A small sound classifier, trained from scratch.
Model: log mel input, norm batchnorm, depths [2, 2, 2, 2].
Training: muon at rate 0.002, 8900 steps.
Data: trained on acted Russian speech (Dusha), 26041 training examples, 43.7 epochs.
Rows from block 4, named by matrix and row number. Each number is 128 + 24 x the weight over its row's rms, rounded and kept within 0 to 255. All counts start at 0. After the name is the row's rms in percent of the matrix's.
# short0: shortcut pointwise conv, stride 2 (model.blocks.4.short.0.weight, 384x224x1x1), inputs 64-95
short0.49 108 [ 88 173  95 123 143 101 158 136 157 135 115 143  96 121 145 139  84 119 138 111  97 122 118 117 158 137 141 106 123 100 120 114]
short0.50 095 [ 83 124 185 119 122 100 166 126  96 157 120 108 128 151  95 121 122 146 139 127 122 132 167 121 177 120 159 128 159 128 109 168]
short0.51 092 [151 129 113 135  68 139 125 130 156 129 130 162 122 129 122 138 161 109  76 117 173 133 156 150 109 147 110 120 153  90 121 148]
short0.52 100 [138 121 138 130 126 153 142 125 149 129 160 109 121 144 175  98 130 147 198 110 109 140 108 122 108  92 166 122 106 128 141 129]
short0.53 098 [145 108 119 126  90 122  99 114 109 156 139 125 137  88 121 140  94 130 124 158 112 116 102 110  83 136 155 123 128 170 191 145]
short0.54 102 [ 86  94 132 134 103 151 143 142  99  84  83 137 147  91 109  95 148 131 124 105 123 167  98 144 124 148 137 126 107 118 107 101]
short0.55 092 [131  91 159 109 141 124 149 167 139 157 142 105 173 126 121 136 137 146 141 125 152 132 142 116 113 145 132 166 138  87 145 114]
short0.56 106 [107  93 143 108 146 124 145 141 150 128 144 135 103 132 123 110 125 111 138 137 122 133 134 128 126 146 137 113 113  83 108 136]
short0.57 104 [117 137 101 117 124 121 142 127 125 138 106 120 107 101 135 151 148 128 171 130 162 137 126 166 147 165  82 129 144 129 120 109]
short0.58 109 [ 63 117 120  40 155  95 125  83 165 115  87 134 141 131 114 119 173 126  91  97 145 148 141 125 116 119 119 110 120 182 121 110]
short0.59 104 [117 153 125 121 134 161 124 154 110 151 104 102 133 140  96  91 155 119 107 127 127 116 117  96 148  95 125  90  98 136 131 161]
short0.60 095 [113  96 118 155 112 109 138 131 130 127 122 152 141 113 129 142 154 125 158 122 130 152  91 135 126 102 111 109 112  92 168 120]
short0.61 099 [140  88 129 115 132 143 158 183  98 115 115 104  87  91 138 133 134 108  86 133  92 175 161 101 145 167 162 111 144  99 157 131]
short0.62 097 [132 148 155 100 111 138 140 128 126 147 119 121 130 146 104 134  75 156 169 155 109 136  94 129 175 171 142 110 159 117 158 153]
short0.63 106 [123 113 133 101  97 133 157 136 116  84 125 100 126 134 128 108 133 195  95 137 131 110 103 143 105 125 108  96 121 114 128 118]
short0.64 090 [137 144 147 138 147 113 123 147 157 141 138  78 161 127 127  97 115 136  94 115 110 128  98 109 154 126 122 155 176 117  99 138]
short0.65 099 [109 142 115 136 153 100 167 103 114 123 140  98 148 146 137 170 102  97 147 127 137 124  92 111 120 134 145 129  92 126 115  92]
short0.66 095 [130 112 125 121 127 142 143 125 109 130 129 130  83 126 123 144  70 153 139 105  92 122  99 153  99 126 145 145 143  94 120 149]
short0.67 105 [146 139 131 137 140 160 135 120 142 115 139 120 151  81 136 142 148 144 118 154 120 145 143 138 134 126 135 149 123 138 125  99]
short0.68 097 [ 89 133 119 103  99 113 141 124 154 114 147 108 113 168 122  94 123 127 160 140 129 116 117 120 165 168 123 125 148  82 171 133]
short0.69 099 [143 123  94 121 140 153 172 144 118 152 102 111 165 112  74 155 152  79 121 157 131 101 121 120 132 125 132 140 142 127 127 100]
short0.70 096 [144 148 128 113 174 146  86 127 134 120 146 128 143 110 111 143  89 114 108 127 167 135  91 158 133 155 137 135 149 134 161 156]
short0.71 108 [ 99 148 129 132 136 107  84  94 183 145 132 104  95 158 144 113 135 136 136 123 158 162  90 150 120 124 165 127  88 114 145 138]
short0.72 096 [113 126 131  88 125 155  94 143  88 118 119 104 207 152 162 158 154 121 109 168 124 124 129 139 114 133 101 106 105 118 128  89]
short0.73 101 [159 109 140 129 113 146 115 143 130 153 117 142 143 126 116 123 147 158 107 129 122 129 124 147 174 112 103 166 110 113 140 124]
short0.74 106 [ 97 109 133 120 116 102  93 136 133 159 131 126 130 174 145  95 117 105 120 105 109 163 194 108 123 133 127  77 120 134 133 125]
short0.75 111 [129  91  51 109 154 138 127 158 146 152 110 110 103 147 181 133 108 103 128 155 162 136  94 143 142 163 101  96 120 119  81 113]
short0.76 108 [114 109 160 110 158 123 105 115 128 103 113 147 147 127 186 155 174 122 178 135 161 158 132 151 128 166 132 152 136 102  68 155]
short0.77 086 [163 121 125 113 127 164 113 112 121 111 120 124  98 186 136 132 104 111 154 150 152 102 116 140 114  83 105  94 169 130 112 133]
short0.78 096 [155 119 187 126 108 126 110 157 146 124 133 137  92 153 131 168 141 140 114 104 132 159 111  82 152 113 134 105 136  99 115 107]
short0.79 099 [142 116 106 165 190 119 133 152 145 146 136 149 111 146 146 141 149 146 102  87 143 114 175 129 144 160 102 125 107 126 112 119]
short0.80 101 [142 127 153 153 181 130  95 137  87 113 139 141 128 139 122 177  91 122 128  99  95 124 134  96 133 117 110 134 126 119 124 136]
short0.81 091 [ 77  81 164 136 111 163 143 134 149 142 152  73 124  91 173 137 127 152 109  88 126 137 147 140 141 170 122  96 122 165 135 137]
short0.82 098 [147 134 182 107  96  86 128 140 116 127 119 124 118  95 112  92  92 167 163 112 164 133 111 146 130  81 114 107 125 120 117 156]
short0.83 101 [167  80 127 105 148 101 144 148 108 136 134 131  97 152 138 107 100 159 145 131 121 148 144 115 124 135 111 110 148 140 118 146]
short0.84 105 [116 116 149 124 117 112  76 146 144 143  67 138 130  87 163 128 133 129 141 103 118 112 163 115 129  99 105  77  88 116 130 106]
short0.85 098 [123 179 132 152 145 138  90 108 109 125 143 102 174  91  62 151 144 148 137 147 129 115 122 141 153 116 153 124 138 112 134 113]
short0.86 097 [178 110 104 101 103 121 162 112 102 162 145 103 121 118  96 132 123  74 134 124 141 148 171 124 136 135 130 116 137 213 155 121]
short0.87 101 [ 99 160 148 160 136 156 145 140 126 111 138  79  90 137 100 137 138 116 152 100 140 153 140 143 190 124 117 106 143  77 130 106]
short0.88 096 [136 118 159 135 143  81 171 125 128 121  99 104 164 150 119 106 162 112  79 143 157 103 119 158 149 137 114 124  97 151 150 101]
short0.89 100 [137 114 130 116 131 179 203 121 149 131 121 109 147 151 101 146  80 149 121 120 124 110 106 103 125 165 119 114  98 120 110 175]
short0.90 099 [144  89 112 129 111 109 150 143  63  92 111 117 151 113  78 129 100 150 174 157 125 137 114 161 123  87 104 161 133  94 152 134]
short0.91 107 [ 82 142 102  95 120 126 133 143 165 140 105 146  91 114 148 181 127 141 157 146 140 105 127 109  97 113 124 150 114 124 113 113]
short0.92 103 [ 99 149 124  84 134 147 140 159 147 112 154 146  97 104 113 137  93 113 147 146 166 136 136 134 107 103 128  80 129 139 138 118]
short0.93 101 [111 131 105  82 132 173 119 107  97 152 100 151  94 155 151 133 125 117 106 105  36 120 160 135 159 114 126 126 168 128 133 145]
short0.94 118 [118 144 126 136 125 165 153 127 142 159 114 140 173  96 119 109 123 149 136 129 125 144  98 118 167 114 119 100 144 148 147 107]
short0.95 098 [153 123 124 136 137 140 141 121 141 167 120 105 120 140 139 107  93 144  86 133 138 126 105  98 146 143 107 108 128 102 138  93]
short0.96 088 [106 146 100 112 109  80 135 137 163 144 134 113 136 134 137  88 133  89 106 128 139 135 118 127  97 129 119 124 112 126 145 114]
short0.97 094 [143 122 155 150  92 159 117 143  94 129 153 128 122 166 111 130 102 159 150  91 132 146 139 150 112 127 175 123 119 171 101 128]
short0.98 101 [153 147 130 102 140  86 123  95  93 100 108 160 117  93 132 113 141 139 118 166  63 104 129 122 184 164 108 125 134 119  85 119]
short0.99 093 [124 119 100 144 135 137 121  99 109 140 129 150 107 133 147 108 107 175 177 131 123 117 143  97 158 138  96 127 115 103 114 152]
short0.100 096 [119 109 158 107 141  91 155  99 140 119 129 112 184 146 108 197 146 118 135 138 138 125 121 112  78 117 126 107 120 150 138 119]
short0.101 105 [159 117 125 140  93 112 122 137  94 114 106 115 133 140 143 130 177 147 162 106 114 135 140 198 129 108 147 134 149 123 101 121]
short0.102 092 [ 89 108 126 111 105 127 109  93 121 146 146 142 143 122  98 119 180 148 114 130  97 122 146 119 172 113 129 144 127  87 127 139]
short0.103 088 [122 146 109 131 172 112 154 141 153 146 113 140 145 121 156 112 154 116 128  94 123 103  86 129 115 144  86 110 109 110 137  97]
short0.104 100 [ 65  97 124 123 180 143 132 112  87 132 117  94 149 126 151  88 130 122 149 112 105  91 110 129 109 103 153 149 127 126 149 153]
short0.105 099 [109 115 128 118 164 125 149 114 157 102 124 116 126 138  95 129 101 139 129 143 127 130 129 137 153 109 136 175 140 158 117 159]
short0.106 091 [143 132 188 121  93 138 113 156 163 135  90  81 137 144 102 124 114 149 123 137  89 128 137 106 137 165 110 184 114 114 109  85]
short0.107 094 [134 128 144 138 140 112 115 138 143 157 180 132 114 138 130 142 156 134 119 121 132  96 141 150  98 116 111 123 116 105 120 112]
short0.108 096 [143 207 135 149 147 138 133 151 137 122 124  91 122 105 103 116  98 103 131  81 134 148 109 133 174 110 156 144 101 107 166 165]
short0.109 098 [106 112 121 118 132 119 118  99 111 129 179 118 153  99 131 118 112 124 117 128 125 107 161 152 119  93  82 129 113 131  64 127]
short0.110 104 [ 92 149 104 110 145 133  94 134 136 115  88 154 172  98 124 129 171 130 114 138 171 148 101 119 132 138 147 130 175 151  76 102]
short0.111 102 [101 134 114 125 170 109 130 119 127 126 135 105 101 116 122 140 129 119 120 158 102 138  99 118 130 149 101 100 164 134  81 113]
short0.112 110 [108 102 145 106  87 108 178 118 105  80 111 141 185  71 117 128 148 139 166 121 179 144 104 106 102 143 147 150 134 133 137 121]
short0.113 102 [112 148 155 128 114 115 115 132 104 136 135  89 140 149 107 131 104 116  81 180  90 133 140 105 116 142 157 128 145 113 157 135]
short0.114 095 [141 135 122 116 154 109  81 137  99 136 128 128 144 146 133 105  90 127 151 167 106 132 128 125 133 117 100 137 117 108 139 145]
short0.115 100 [144  90 129 113 129 159  95 123  97  96 149 123 130 148 173 133 125 148  81 128 130 154 179 115 138 120 101 124 140  89  83 134]
short0.116 099 [141 138 135 106 121 131 165 111 193 124 173 115  71 176 138 120 143 131 140 149 137 172  91 126 123 149 122 126 128  99 103 112]
short0.117 100 [116 133 126 113  78  87 141 132 117 110 158 148 125 131 129  72 154  99 119 118 154 126  86 118 132 117 188 144 171 143 155 135]
short0.118 100 [161 116  89 115 193 166 123 134 120  75 153 110 141 118 147 151 104 147 146 136 150 130 142 146 139 124 141 145  89 124 165 116]
short0.119 111 [166 125 165 145  89 141  97 147 109 109 153 164  86 110 113 148 139 131 147  99 109 140 155  88 116  77 158  96 131 178 128 118]
short0.120 087 [154 145 125 168 105 122  79 108 150 115 156 178 144 132 127 139  93 118 122 156 105 122 123 108 132 112 145 133 160 105 124 146]
short0.121 103 [137  97  86 129 119  76 132 110 112  92 115 130 146 130 148 108 153 108 146 179 134 138  97 137  57 112 111 146 108 104 165 133]
short0.122 098 [139 137 114 133 123 165 135 126 107 134 127 154  93 142 108 132 111 127 134 115 153  99 124 161 117 138  88 131 140 145 110 113]
short0.123 092 [140 124 137  94 164 120 101 169 150 164 119  99 132  95 119 142 105 148  91 103 126 111  94 109 109 153 115 113 121 127  98 127]
short0.124 103 [148 119 130 129 111 137 145 149 136 107 140 118 106 109 112  86 109  99 123 178 106 111  98 102 112 137 164  93 151 138 148 125]
short0.125 102 [110 151 158 100 130 106 136 160 130 119 119 125 139 103 177 135 152 132 128  71  97 119 148 101 115 133 126 113 104 148 119 147]
short0.126 101 [140 126 138 117 101 114 130 122 173 161 105 112  54 141 147 137 129 118 129 156 104 114 107 103 133 117 160 144 116  88 115 133]
short0.127 093 [111 134 134 132 107 159 141 136 113  95 127 106 159 161 126 136 140 157 145 117 143 144 146  91  95  96 187 130 111 133 135 109]
short0.128 094 [151 125 123 165 118 139  91 149 124 128 118 137 115 110  94 118 143 137 109 124 145 138 131 116 130 114 146 102  88 102 114 158]
short0.129 105 [110 137 138 119  83 142 148 144 137  99  93 105 109 121 151 124  83 133 130 121 154 122 128 114 179 146 151 143 134 127 119 102]
short0.130 091 [167 130 133  96 100 156 111 135  90 151 126 122  93 140 136 168 140 122 158 140 109 124  72 100 127 142 136 173 113 122 131 136]
short0.131 102 [105 149 128 123 139 146 185 123 114 116 106  95 111 133  95 106 119 149 135 116 103  97  86 127 110  74 119  90 105 133 158  92]
short0.132 096 [146  92 145  79 109 156 105 133 117 131 115 108 113 136 191 112 103 140 129 139 100 123 129 169 113 129  99 137 140  99 115 102]
short0.133 098 [128 125 125 112 103 141 114 186 145 105 173 162 145 139 142 165 116 108 100 119 140 176 156 132 172 140 118 106 138 114 139 149]
short0.134 115 [197 173 113 114 133 105  94 130 162 142 144 110 135  99  96 104 113 123 129 147 126 108  89 129 130 124 112 128 102 152 105 163]
short0.135 095 [152 132 115 159 124 130 150 121 106 120 145 134  86 121 130 112  99 174 161 145 116 106 138 125 161 139 157 139 103 154 141 128]
short0.136 101 [119 125 117 163 124 179 121 170 126  89 157 142 124 108  96 113 146 150 145 146 137 134 132 134 113 111 146 136 112  98 174 114]
short0.137 098 [157 121 101  97  99 182  91 102 107  84 140 132 112 165 105 126 163 144 137 103 103 155 162 136 137 128 145 111 153 154 127 139]
short0.138 099 [ 93 150  94 108 108 143 121  94 152 104 136 139 183 146 177 131 144 141 106 154  99 112  82 126 126  89 135 135 130 122  91 196]
short0.139 105 [123 140 176 133 142  78 123  92 126 136 115 107 118 103 109 119 106 164 177 151 115 146 115 131 134 134 130 127 127  99  83 178]
short0.140 101 [104 107 168 136 118 121 133 148 154 123 142 100 130 145 114  80 112 150 116 165 163 160 146 103 129  78 137 154 172 107 155 132]
short0.141 105 [147 156 169 158 157 179 146  97 125 101 161  73 171 162 119 161 106 122 124 130 136 122 120 130 163 131 145 137 176 174  92 127]
short0.142 104 [ 91 137 117 113 142 129 116 147 117 108 146 105 127 117 119 135 114  96  83 137 100 111 117 115 140  85 159 142 127 115 100 132]
short0.143 096 [153 112 158 156 135 142 132 117 142 130  83 148 115 179 128 151 139  64 111 133 117 100 100  99 156 111 129 135 121 137 112 120]
short0.144 099 [123 149 118 127 129 167 137 122 103 133  81 134 113 153 108 126  91 135 136 162 121 121 122 124 166 132 150 134 130 134 113 195]
short0.145 108 [124 123 176 141 110 121  75  99 133 150 150 140 174 150  95 156 116 127 107 112 148 144  88 140 136 178 134 119 121 144  91 130]
short0.146 101 [115 144 156 122 120 145 106 129 139 117 124  91 151 112 137 119 112 173 121  98 105 168 135 149 151 161 142 119  80 168 119 121]
short0.147 105 [143 121 136 132 130 112 146 150 112 132 130 156 120  88 138 103 187 127 148 128 127 130 100 110 132 142 119 132  94 115 184 121]
short0.148 091 [177 109 158 171 120 134 128 104  77 131 129 161 131 111 150 119 157 162 122  88 122 197 122 117 139 136 105 123 121 112 106  89]
short0.149 095 [153 122 111 119 141 145 128 138  78 116 100 145 128 111 139 114  96 151 118  89 124 180 101 100  81 115 150 107 139 119 181 101]
short0.150 107 [117 156 134 145 138 138 124 100 130 118 111 114 103 139 129  96 100 103 140  99 108 144 135 122 100 105 103 127 174 142 131 139]
short0.151 097 [117 125 107 151  86 122 114 171 114 165 143  71 135 133 129 153  95 163 136 148 136 143 108 166 107 121 147 152 100 147  87 186]
short0.152 099 [130  99 145  87 138 157 124 112 162 143 126 104 113  89  98 109  92 111  88 131 130 125 115  98 119 119 103 157 123 101 106 142]
short0.153 088 [104 102 118 175 130 137 134 136 144 121 125 156 161 122 128 136 128  99 125  96 132 130 116 108  97 148 123 128 177 160 185 144]
short0.154 099 [110 146 118 110 135 106 108  93 147 130 120 104 150 145 100 132 134 127 143 103 138 103 133 109 114 112 121 127 138 120 140 150]
short0.155 111 [149 136 131 115 137 134 121 158 110 121 123 138  54 137 150 117 120 118 144 115 100  93  98 104  99 119 141 118 133 177 105 128]
short0.156 095 [130 165 133 102 133 147  65 124 151 169 155 135 111 115  85 148 120 123  89 112 122 121 165 118 153 140 165 105 156 121 170 157]
short0.157 106 [130 147 101 119 120 125 134 140 159 118 113 106 107 109 122 153 125  86 150 132 106 146 120 140 132 106 102 148 160 149 168 139]
short0.158 108 [ 98 113 131 111 129 111 125 118 130 106 139  99 129 144 132  99 100  96 152 126  93 111 137  88 139 115 113 123 158 145 118 119]
short0.159 105 [145 148 104 144 122 169 168 134 126 124 117 102 120  86  84 120 115 136 190 149  72 120 132 142 112 128 166 107 154 148 136 121]
short0.160 105 [115 103 164 143  91  79 121 149 102 114 119 111  98  87 154 152 121 139 110 106 105 150 141 100 103  93 134 100 123 106 128 126]
short0.161 088 [142 131 117 128 118  86 153 141 151 133 135 154 135 165 132 150 116 117 143 131 143 135 157 147 149 157 132 140 113 126 159 149]
short0.162 108 [157 114  89 133 107 125  85 130 110 122 137 117 131 171 130 119 128 129 137  83 172 119 112  93 180 149  95 101 110 105 150 135]
short0.163 100 [136 120 137 132 114 126  93 120 136 116 123 131 112 110  62 157 136 102 164 146 143 127 141 108 178 159 102 143 118  97 124 152]
short0.164 095 [152 123 110 146 102 145 114 100 139 137 119 148 137 132 121 120 138 126 156  75 131 128 125 145  54 139  90 111 135  82 165  99]
short0.165 096 [151 103 116 145 151 125 121 136 122 104 141 130 135 129 129 149 131  99 120  99 157 105  95 105 115 138 175 162  82 111 121 111]
short0.166 108 [143 155 125  90 141 174 122 129 115 157 163 145 154 143 143 121 141 140 147 126 200 164 115 141 137 127 127 111 145 147 154 126]
short0.167 106 [148 114 183 171 120 153 122  76 132 117 115 114 129 128 101 168 116 155 147 160 154 177 111  98 103 143  73 147 150 117 152 140]
short0.168 099 [119 121 165 105 110 145 128 126 127 102 149 137 133 207  96 115 104 122 147 110 163 134  69 113 101  90 116 111 142 200 153 148]
short0.169 100 [137 107 118 126 105  73 142 101  99 136 139  86 108 129 105 120 137 114 168 122 126 105 157 101 156 125 153 121 134 119 164 136]
short0.170 104 [181 126 128  82 119 118  76 122 107 128 130 115 147 110 149 110 130 113 110 168 138 153 111 110 142 112  99 143 124 111 160  95]
short0.171 106 [114 149 160  86 138 153 130 131 130  80 125 120 137  95  93  90 106 156 117 129  85  73 137 100 112 149 148  99  73  98 170 130]
short0.172 089 [125  80  96 174 120 130 124 138 133 139 150 118 109 139  79 106 124 119 134 139 135 106 152 117 136 140 131 149 156 147 143 140]
short0.173 103 [163 133 157 114 164 113 141 117 110 163 158 172 106  87 175 128 110 109 135 152 141 104 129 127 101 135 131 123  91 156 119 132]
short0.174 096 [ 95 159 147 146  94  74  92 127 138 111 134 105 139 130 204 149 152 147 133 155 128 130 177 132 108 214 143 109 119 165  98  87]
short0.175 102 [122 142 157  79 127 155 160 104 172 105 128  91 137 111 127 116 106  97 147  94 141 131  93  98 104 164 123 123 113 130 130 145]
short0.176 099 [102 119 142 138 125 149 133 126 121 165 130  87 120 122 120 137 155 132 164 160  94 111 129 129 159 138 112 125 112 116 120 130]
short0.177 105 [117 130 108 140  80  98 105 144 101 102 102 147 149 107 102 111 150 112 140  94 121  74 138 152 121 133  87 152 124  96 159  98]
short0.178 103 [110 109 139 163 107 149  94 128 103 139 127 109 151 161 126 109 137 126 119 165 107 108 134 132 106 126  90  99 100 113 138  99]
short0.179 094 [148  80 106 171  93 115 105 156 193 168 118 137 131 123 113 127 118 108 144 121 135 141 159 130 127 145 133  98  99 127 106 148]
short0.180 100 [ 97 128 145 128 129 113 122 127  99 187 194 145 117 133 118 130 147 107 107 132 100 169 132 124 150 158  93 141 150 134  99 131]
short0.181 092 [156 143 162 149 129 127 153 123 111  89 125  87 130 110 136 157 189 137 129 151 118  99 132 121 132 115 128 124 128 151 153 160]
short0.182 100 [163 127 140 176 131 127 113 138 164 128 116 119 126 101 142 128 107  99 108 129 128 148 140 111 140  94 113 130 143 128 112 110]
short0.183 103 [163 134 103  92 121  94 160 184 118 135 161  84 137  97  99 120 122 138  70 173 149 129 108 115  99 128 178 126 134 104 112 107]
short0.184 107 [109 112 117 126 149 184 115  93 128 124 153 102 116 139 113 130 118  97 127 131 151 102 149 136 154 131 163 177 182 104 133 112]
short0.185 106 [169 135 137 103 151 104 157 126 138 141 118 135 184 129 129 137 119 133 126 111 126 122 152 156 107 167 175 102 178 162 141 131]
short0.186 094 [158 108 156 126 125 117 158  99 152 142 161 120 151 112 127 124 163 138 137 126 112 117 119 125 145 162 132 142 207 134 114 113]
short0.187 102 [119  93 107 164 154 115 148 137 192 135 119 123 127 128 136 115 154 136 119 136 149 141 136 180 108 137 124 102  99 123 108 108]
short0.188 095 [113 124 116 145 150 106 138 123 130 107 102 158 105 114 180 132 167 150 149 141 133 122 143 136 126 144 112 138  91 133 126 119]
short0.189 101 [127 147 166 133 117 151 110 143 122 114 120  91 142  76 102 114 141 149 125 104 108 113 156 126 126 122  80 122  84 130 124 155]
short0.190 095 [103 128 134 111 142 143 136 200 121 117 113 137 142 198 141 183 131 143  97 141  78 101 161  88 146  86 119 127  83 143 157 160]
short0.191 097 [ 82 113 164  89 112 130 160 156 110 130 140  86 104 146 131 129  97 120 121 111 157 132 102 101 136 142 111 129 133 139 196 138]
short0.192 093 [133 110 100 110 131 133 137 153 107 146 135 124 131 103 139 145 165 128 113  56 135  99 164 134 143 112 124 111 168 137 136 122]
short0.193 095 [168 120 171 134 135 113 138 115 170 157 136 122 184 109 157 100 128 120 141 166 146  97 121 122 110 127 128 123 151 127 134 128]
short0.194 113 [138 103 126 126 148 126 145  81 142 126 104 101 124 122 138 138 144 138 141 157 100 118 146 104 115 130 116  83 125 132 145 149]
short0.195 103 [128 142 112 154 125 113 104 133 119 144 137 125 140 114 120 113 178 116 121 108 177 135 127 113 113 141 181 128 112 118 116 133]
short0.196 110 [ 60 131  92 129 121  73 197 136 173 156 119 120 129 149  95 153 129 116 152 129 112 107 122  99 165 122 168 118 112  90 130 123]
short0.197 099 [170 128 134 158 132 117 120 112 100 101 112 125 154 168 124  99 108 102 138 181  91 141 122 131 157 123 127 145 157 108  96 130]
short0.198 093 [146 130 109  99  95 110 113 140 131 148  94 128 168 143 144 123 132 155 137 117 168 132 127  87 123 118 116 104  93 144 155 109]
short0.199 099 [145  88 125 168 124 117 109 128 145 124 107 127 124 140 133 111 116 118 129  94 105 135 121 138 166  71 144 121 138 148 133 107]
short0.200 107 [ 83 125  80 121 127 130 121 127 117 150 129 116 125 111 136 137 139 160 134 161 133 149 151 142 116 142 108 133 108 128 117 127]
short0.201 106 [127 111 104 147 140 140  95 119 105 116 101 139 113 131  91 111 137 131 148  91 118 113 115 131 127 135  95 131 180  84 108 125]
short0.202 105 [168  85 163 130 117 138 120 124 123 135 118 121 114 146 121 122 135 167 125 152 129 168 150 191 124 125  96 112 129 139 171 130]
short0.203 101 [131 115 128 104 163 134 114 106 141 106 171 107 108 105 126 155 104 172 154 145 155 106 110 126 174 102  91 115 107 132 128 128]
short0.204 095 [ 81 117 124 121 127 135 118  88 112 141 111 168 122 173 149  84 105 108  84 135 103 128 108 109 121 130 124 113  91 138  95 168]
short0.205 090 [154 128 125 123 112 137 142 146 105 132  96 114 143  97 106 100 143 105 115  98 103 130 151 130 101 159 122 117 132 151 138  98]
short0.206 096 [ 75 122 139 124 116 130 105 157 113 103  87  89 159 160 119 162 141 165 126 110 148 152  71 148 113 116 106 149 135 105 136 125]
short0.207 100 [151 106 130 113 105 150  85 135 135 119  90 115 119 103 122 144 119 104 144 172 206 125  98 132 127 109  96 159 121 172 128 111]
short0.208 090 [133 105 111 115 107 130 170 144 163 134 149 154 135 140 117  91 104 145 109 134 126 107 160 126 160 108 114  98 140  94 149  85]
short0.209 104 [164 119 114 105 151 140 130 105 147  94 121 140  94 105 120 100 103 163 114 126 160 130 113 106 115 113 137 139 155 116 125 171]
short0.210 102 [106 122 103  87 137 112  96 196 112 127  96 159 128 137 125 155  98 171 118  80 103 126 129 111 121 151 143 174 123 132 157 122]
short0.211 099 [162 127  94 121  97 154 176 173 124 145  92 160 134 125 131 111 137 122 108 110 110 134 135 104 111 129 151 150 101 155 171 139]
short0.212 096 [126  99 117 107 173 137 111 133 129  99 108 176 104 171 111 113 115 157 149 118 133 155 121 134 132 131 130 103 122 104  91 112]
short0.213 094 [135 127 103 120 110 132 149 137 110 107 101 134 155 104 101 167 161 148 161  90 105  92 126  99 101 130 110 106 127 104 149 171]
short0.214 098 [ 92 118 153 162 125 138  94 138 172 136 132  81 148 130  66 111 147 146 131 109 116  94 160 164 138 105 116 143 136 125 115 114]
short0.215 100 [141 100 125  91  89 117 139 145 141 151  95 125 138 139  90 102 140 165 106 111 125 149 113 101 131 133 142  98 129 180 159 117]
short0.216 091 [137 132 131 131 107 106 124 112 157 107 159  53 122 115 136 154 142  94  92 178 124 193 128 111 124 103 145 146 142 109 123 121]
short0.217 104 [146 150 158 125 134 160 129 112  96 126 128 134  89 116 130 133 138 103 122 124 136 142 137 165 118 138 167  93 142  97 148 109]
short0.218 089 [165 119 145  78  98 145 130 112 133 125 122 124  92 152 111 144 111 113 107 124 130 155 151 129 106 136 118 126 115 177 107 115]
short0.219 096 [122 120 175 114 126  84 105 128 131 107 106 133  51 132 124 159 182 140 118  77 110 161  99 119 132 113 174 170 123 134 141 156]
short0.220 108 [114 123 154 159 123 154  90 105 133 129 108 109 147 183 106 110 123 134 110 107 153 120 115 127 101 108 116 158 103 158  97 139]
short0.221 100 [132 102 142 130 161 146 103 109 120 141 111 122 138 117 137 115 106 174 126 159 148 142 114 153  91 126 124 140  81 137 104 167]
short0.222 091 [134 108  91 127 143 113 123 154  87 114 139 132 141 127 125 108 141 150 132 145  77 131 149  96  97 139 146 147 134 107 134 133]
short0.223 086 [111 128 169 143 101 114 151 180 120 100  68  93 119 131 103 139 164 133 139  96 134 102 127 125 122 115 135 176 156 146 119 136]
short0.224 112 [154 130 138 151  83 110 113 135 115  87 132 150 147 115 146 102 128 139 150 138 161  94 171 110 147 140 134 109 112 134 103 125]
short0.225 107 [106 103 123 122 130 165 149 165 120 108 129 112 117 132 133 161  98 155 160 106 134 111 120  84 148 157 112 133 156 141 164 149]
short0.226 097 [ 92 134 159  88 117 149 141 149 110 144 128 126 162 134 117 133 117 130 148  98 114 148 117 162 126 157 107 140 114 120 162 104]
short0.227 106 [120 142 120 165 119 117 128  89 124 111 113 159 123 140 159 119 146 179 104 133 130 136 136 119 142 132 156 124  95 135 106 128]
short0.228 108 [ 78 119 113 149 129 115 146  99 131  96 118 150 150 133 145 104  94 124 134 124 105 109 146 123 115  96 156 155 113 118 133 120]
short0.229 095 [172  87 100  95 145 163 165 162 146 120 142 101 123 112 144  89 119  83 134 100 121 134  99  94 131 103 143  68 146 124 162 120]
short0.230 105 [ 78 154 172 122 117 136 159 132 157 132  98 143 142 120 138 109 147 147 114 152 119 137 143 174 103 117  76 111 189 117 129 138]
short0.231 098 [104 103 161 157  98 127 127 131 150  91 135 133 128 119 108 113 177 139 116 147 149  88 148 156 130 103  78 125 159 120  99 128]
short0.232 092 [125 137 155 143 118 107  87 124 137 115 104 143 118 124 116 130 117  94 146 104 112 132 127 150 145 158 154 163 166 112 137 114]
short0.233 102 [130 130 183  91 127  76 138 142 102 123 109  81 141 112 199 118  85 145 127 106 107 144 157 116 115 145 117 109 153 134 116 111]
short0.234 109 [115 144 105 103 138 154 122 101 105 138 156 110 128 165 136 118 158 121 141 139 107 139 114 125 111 167 150 121 147 138 154 125]
short0.235 087 [169 153 132 183 118 124  83 148 139 117 115 111 113 142 108 102 141  96 116 117 148 131 144  97 163 123 135  88 133 142 120 154]
short0.236 110 [ 63 102 126 119 112 134 123 143 163 143 174 120 133 145  65 160 137 139 159  94 140  97  75 125 133 133 101 178 132  94  85  95]
short0.237 101 [125 110  96 152 117 126 128 117 124 166 102 107 134 114 142 152 189 102 109 118 104 147  99 128 117 134 132 130 125 107 110 134]
short0.238 100 [139 110 123 140  76 145 139 103 122 112 150 180 110 158 148 172 125 132 170 139 150 117 122 160 116 140 126  99  87 107 130 100]
short0.239 101 [118 136 141 132 114 143  72 102 124 145 131  96 138 119 107  78 101  88 144 176 155 146 122 163 143 127 114 170 121 130  88 165]
short0.240 104 [135  86 147 135 128  99 122  67 149 111 120 123  94 125  90 166 117 106 122 119 141 113 123 119 136 122 104 108 160 157 125 113]
short0.241 105 [177 131 124 146  90 132 112 187 139 143 144 123 128 104 118 146  99 149 110 168 141 130  96 114 152 166 153 124  78  99 135 126]
short0.242 101 [ 97 109 134  98 184 102  99  91 133 107 130  85 143  96 179 152 133 145 110 116 109 121 167 113 164 121 161 134 109 118 135 140]
short0.243 096 [159  88 136 133 140 101  79 128 170 132 117 133 114 140 129 151 153 132 152 122 119  89 118 127 117 133 117 108 132 125 111 105]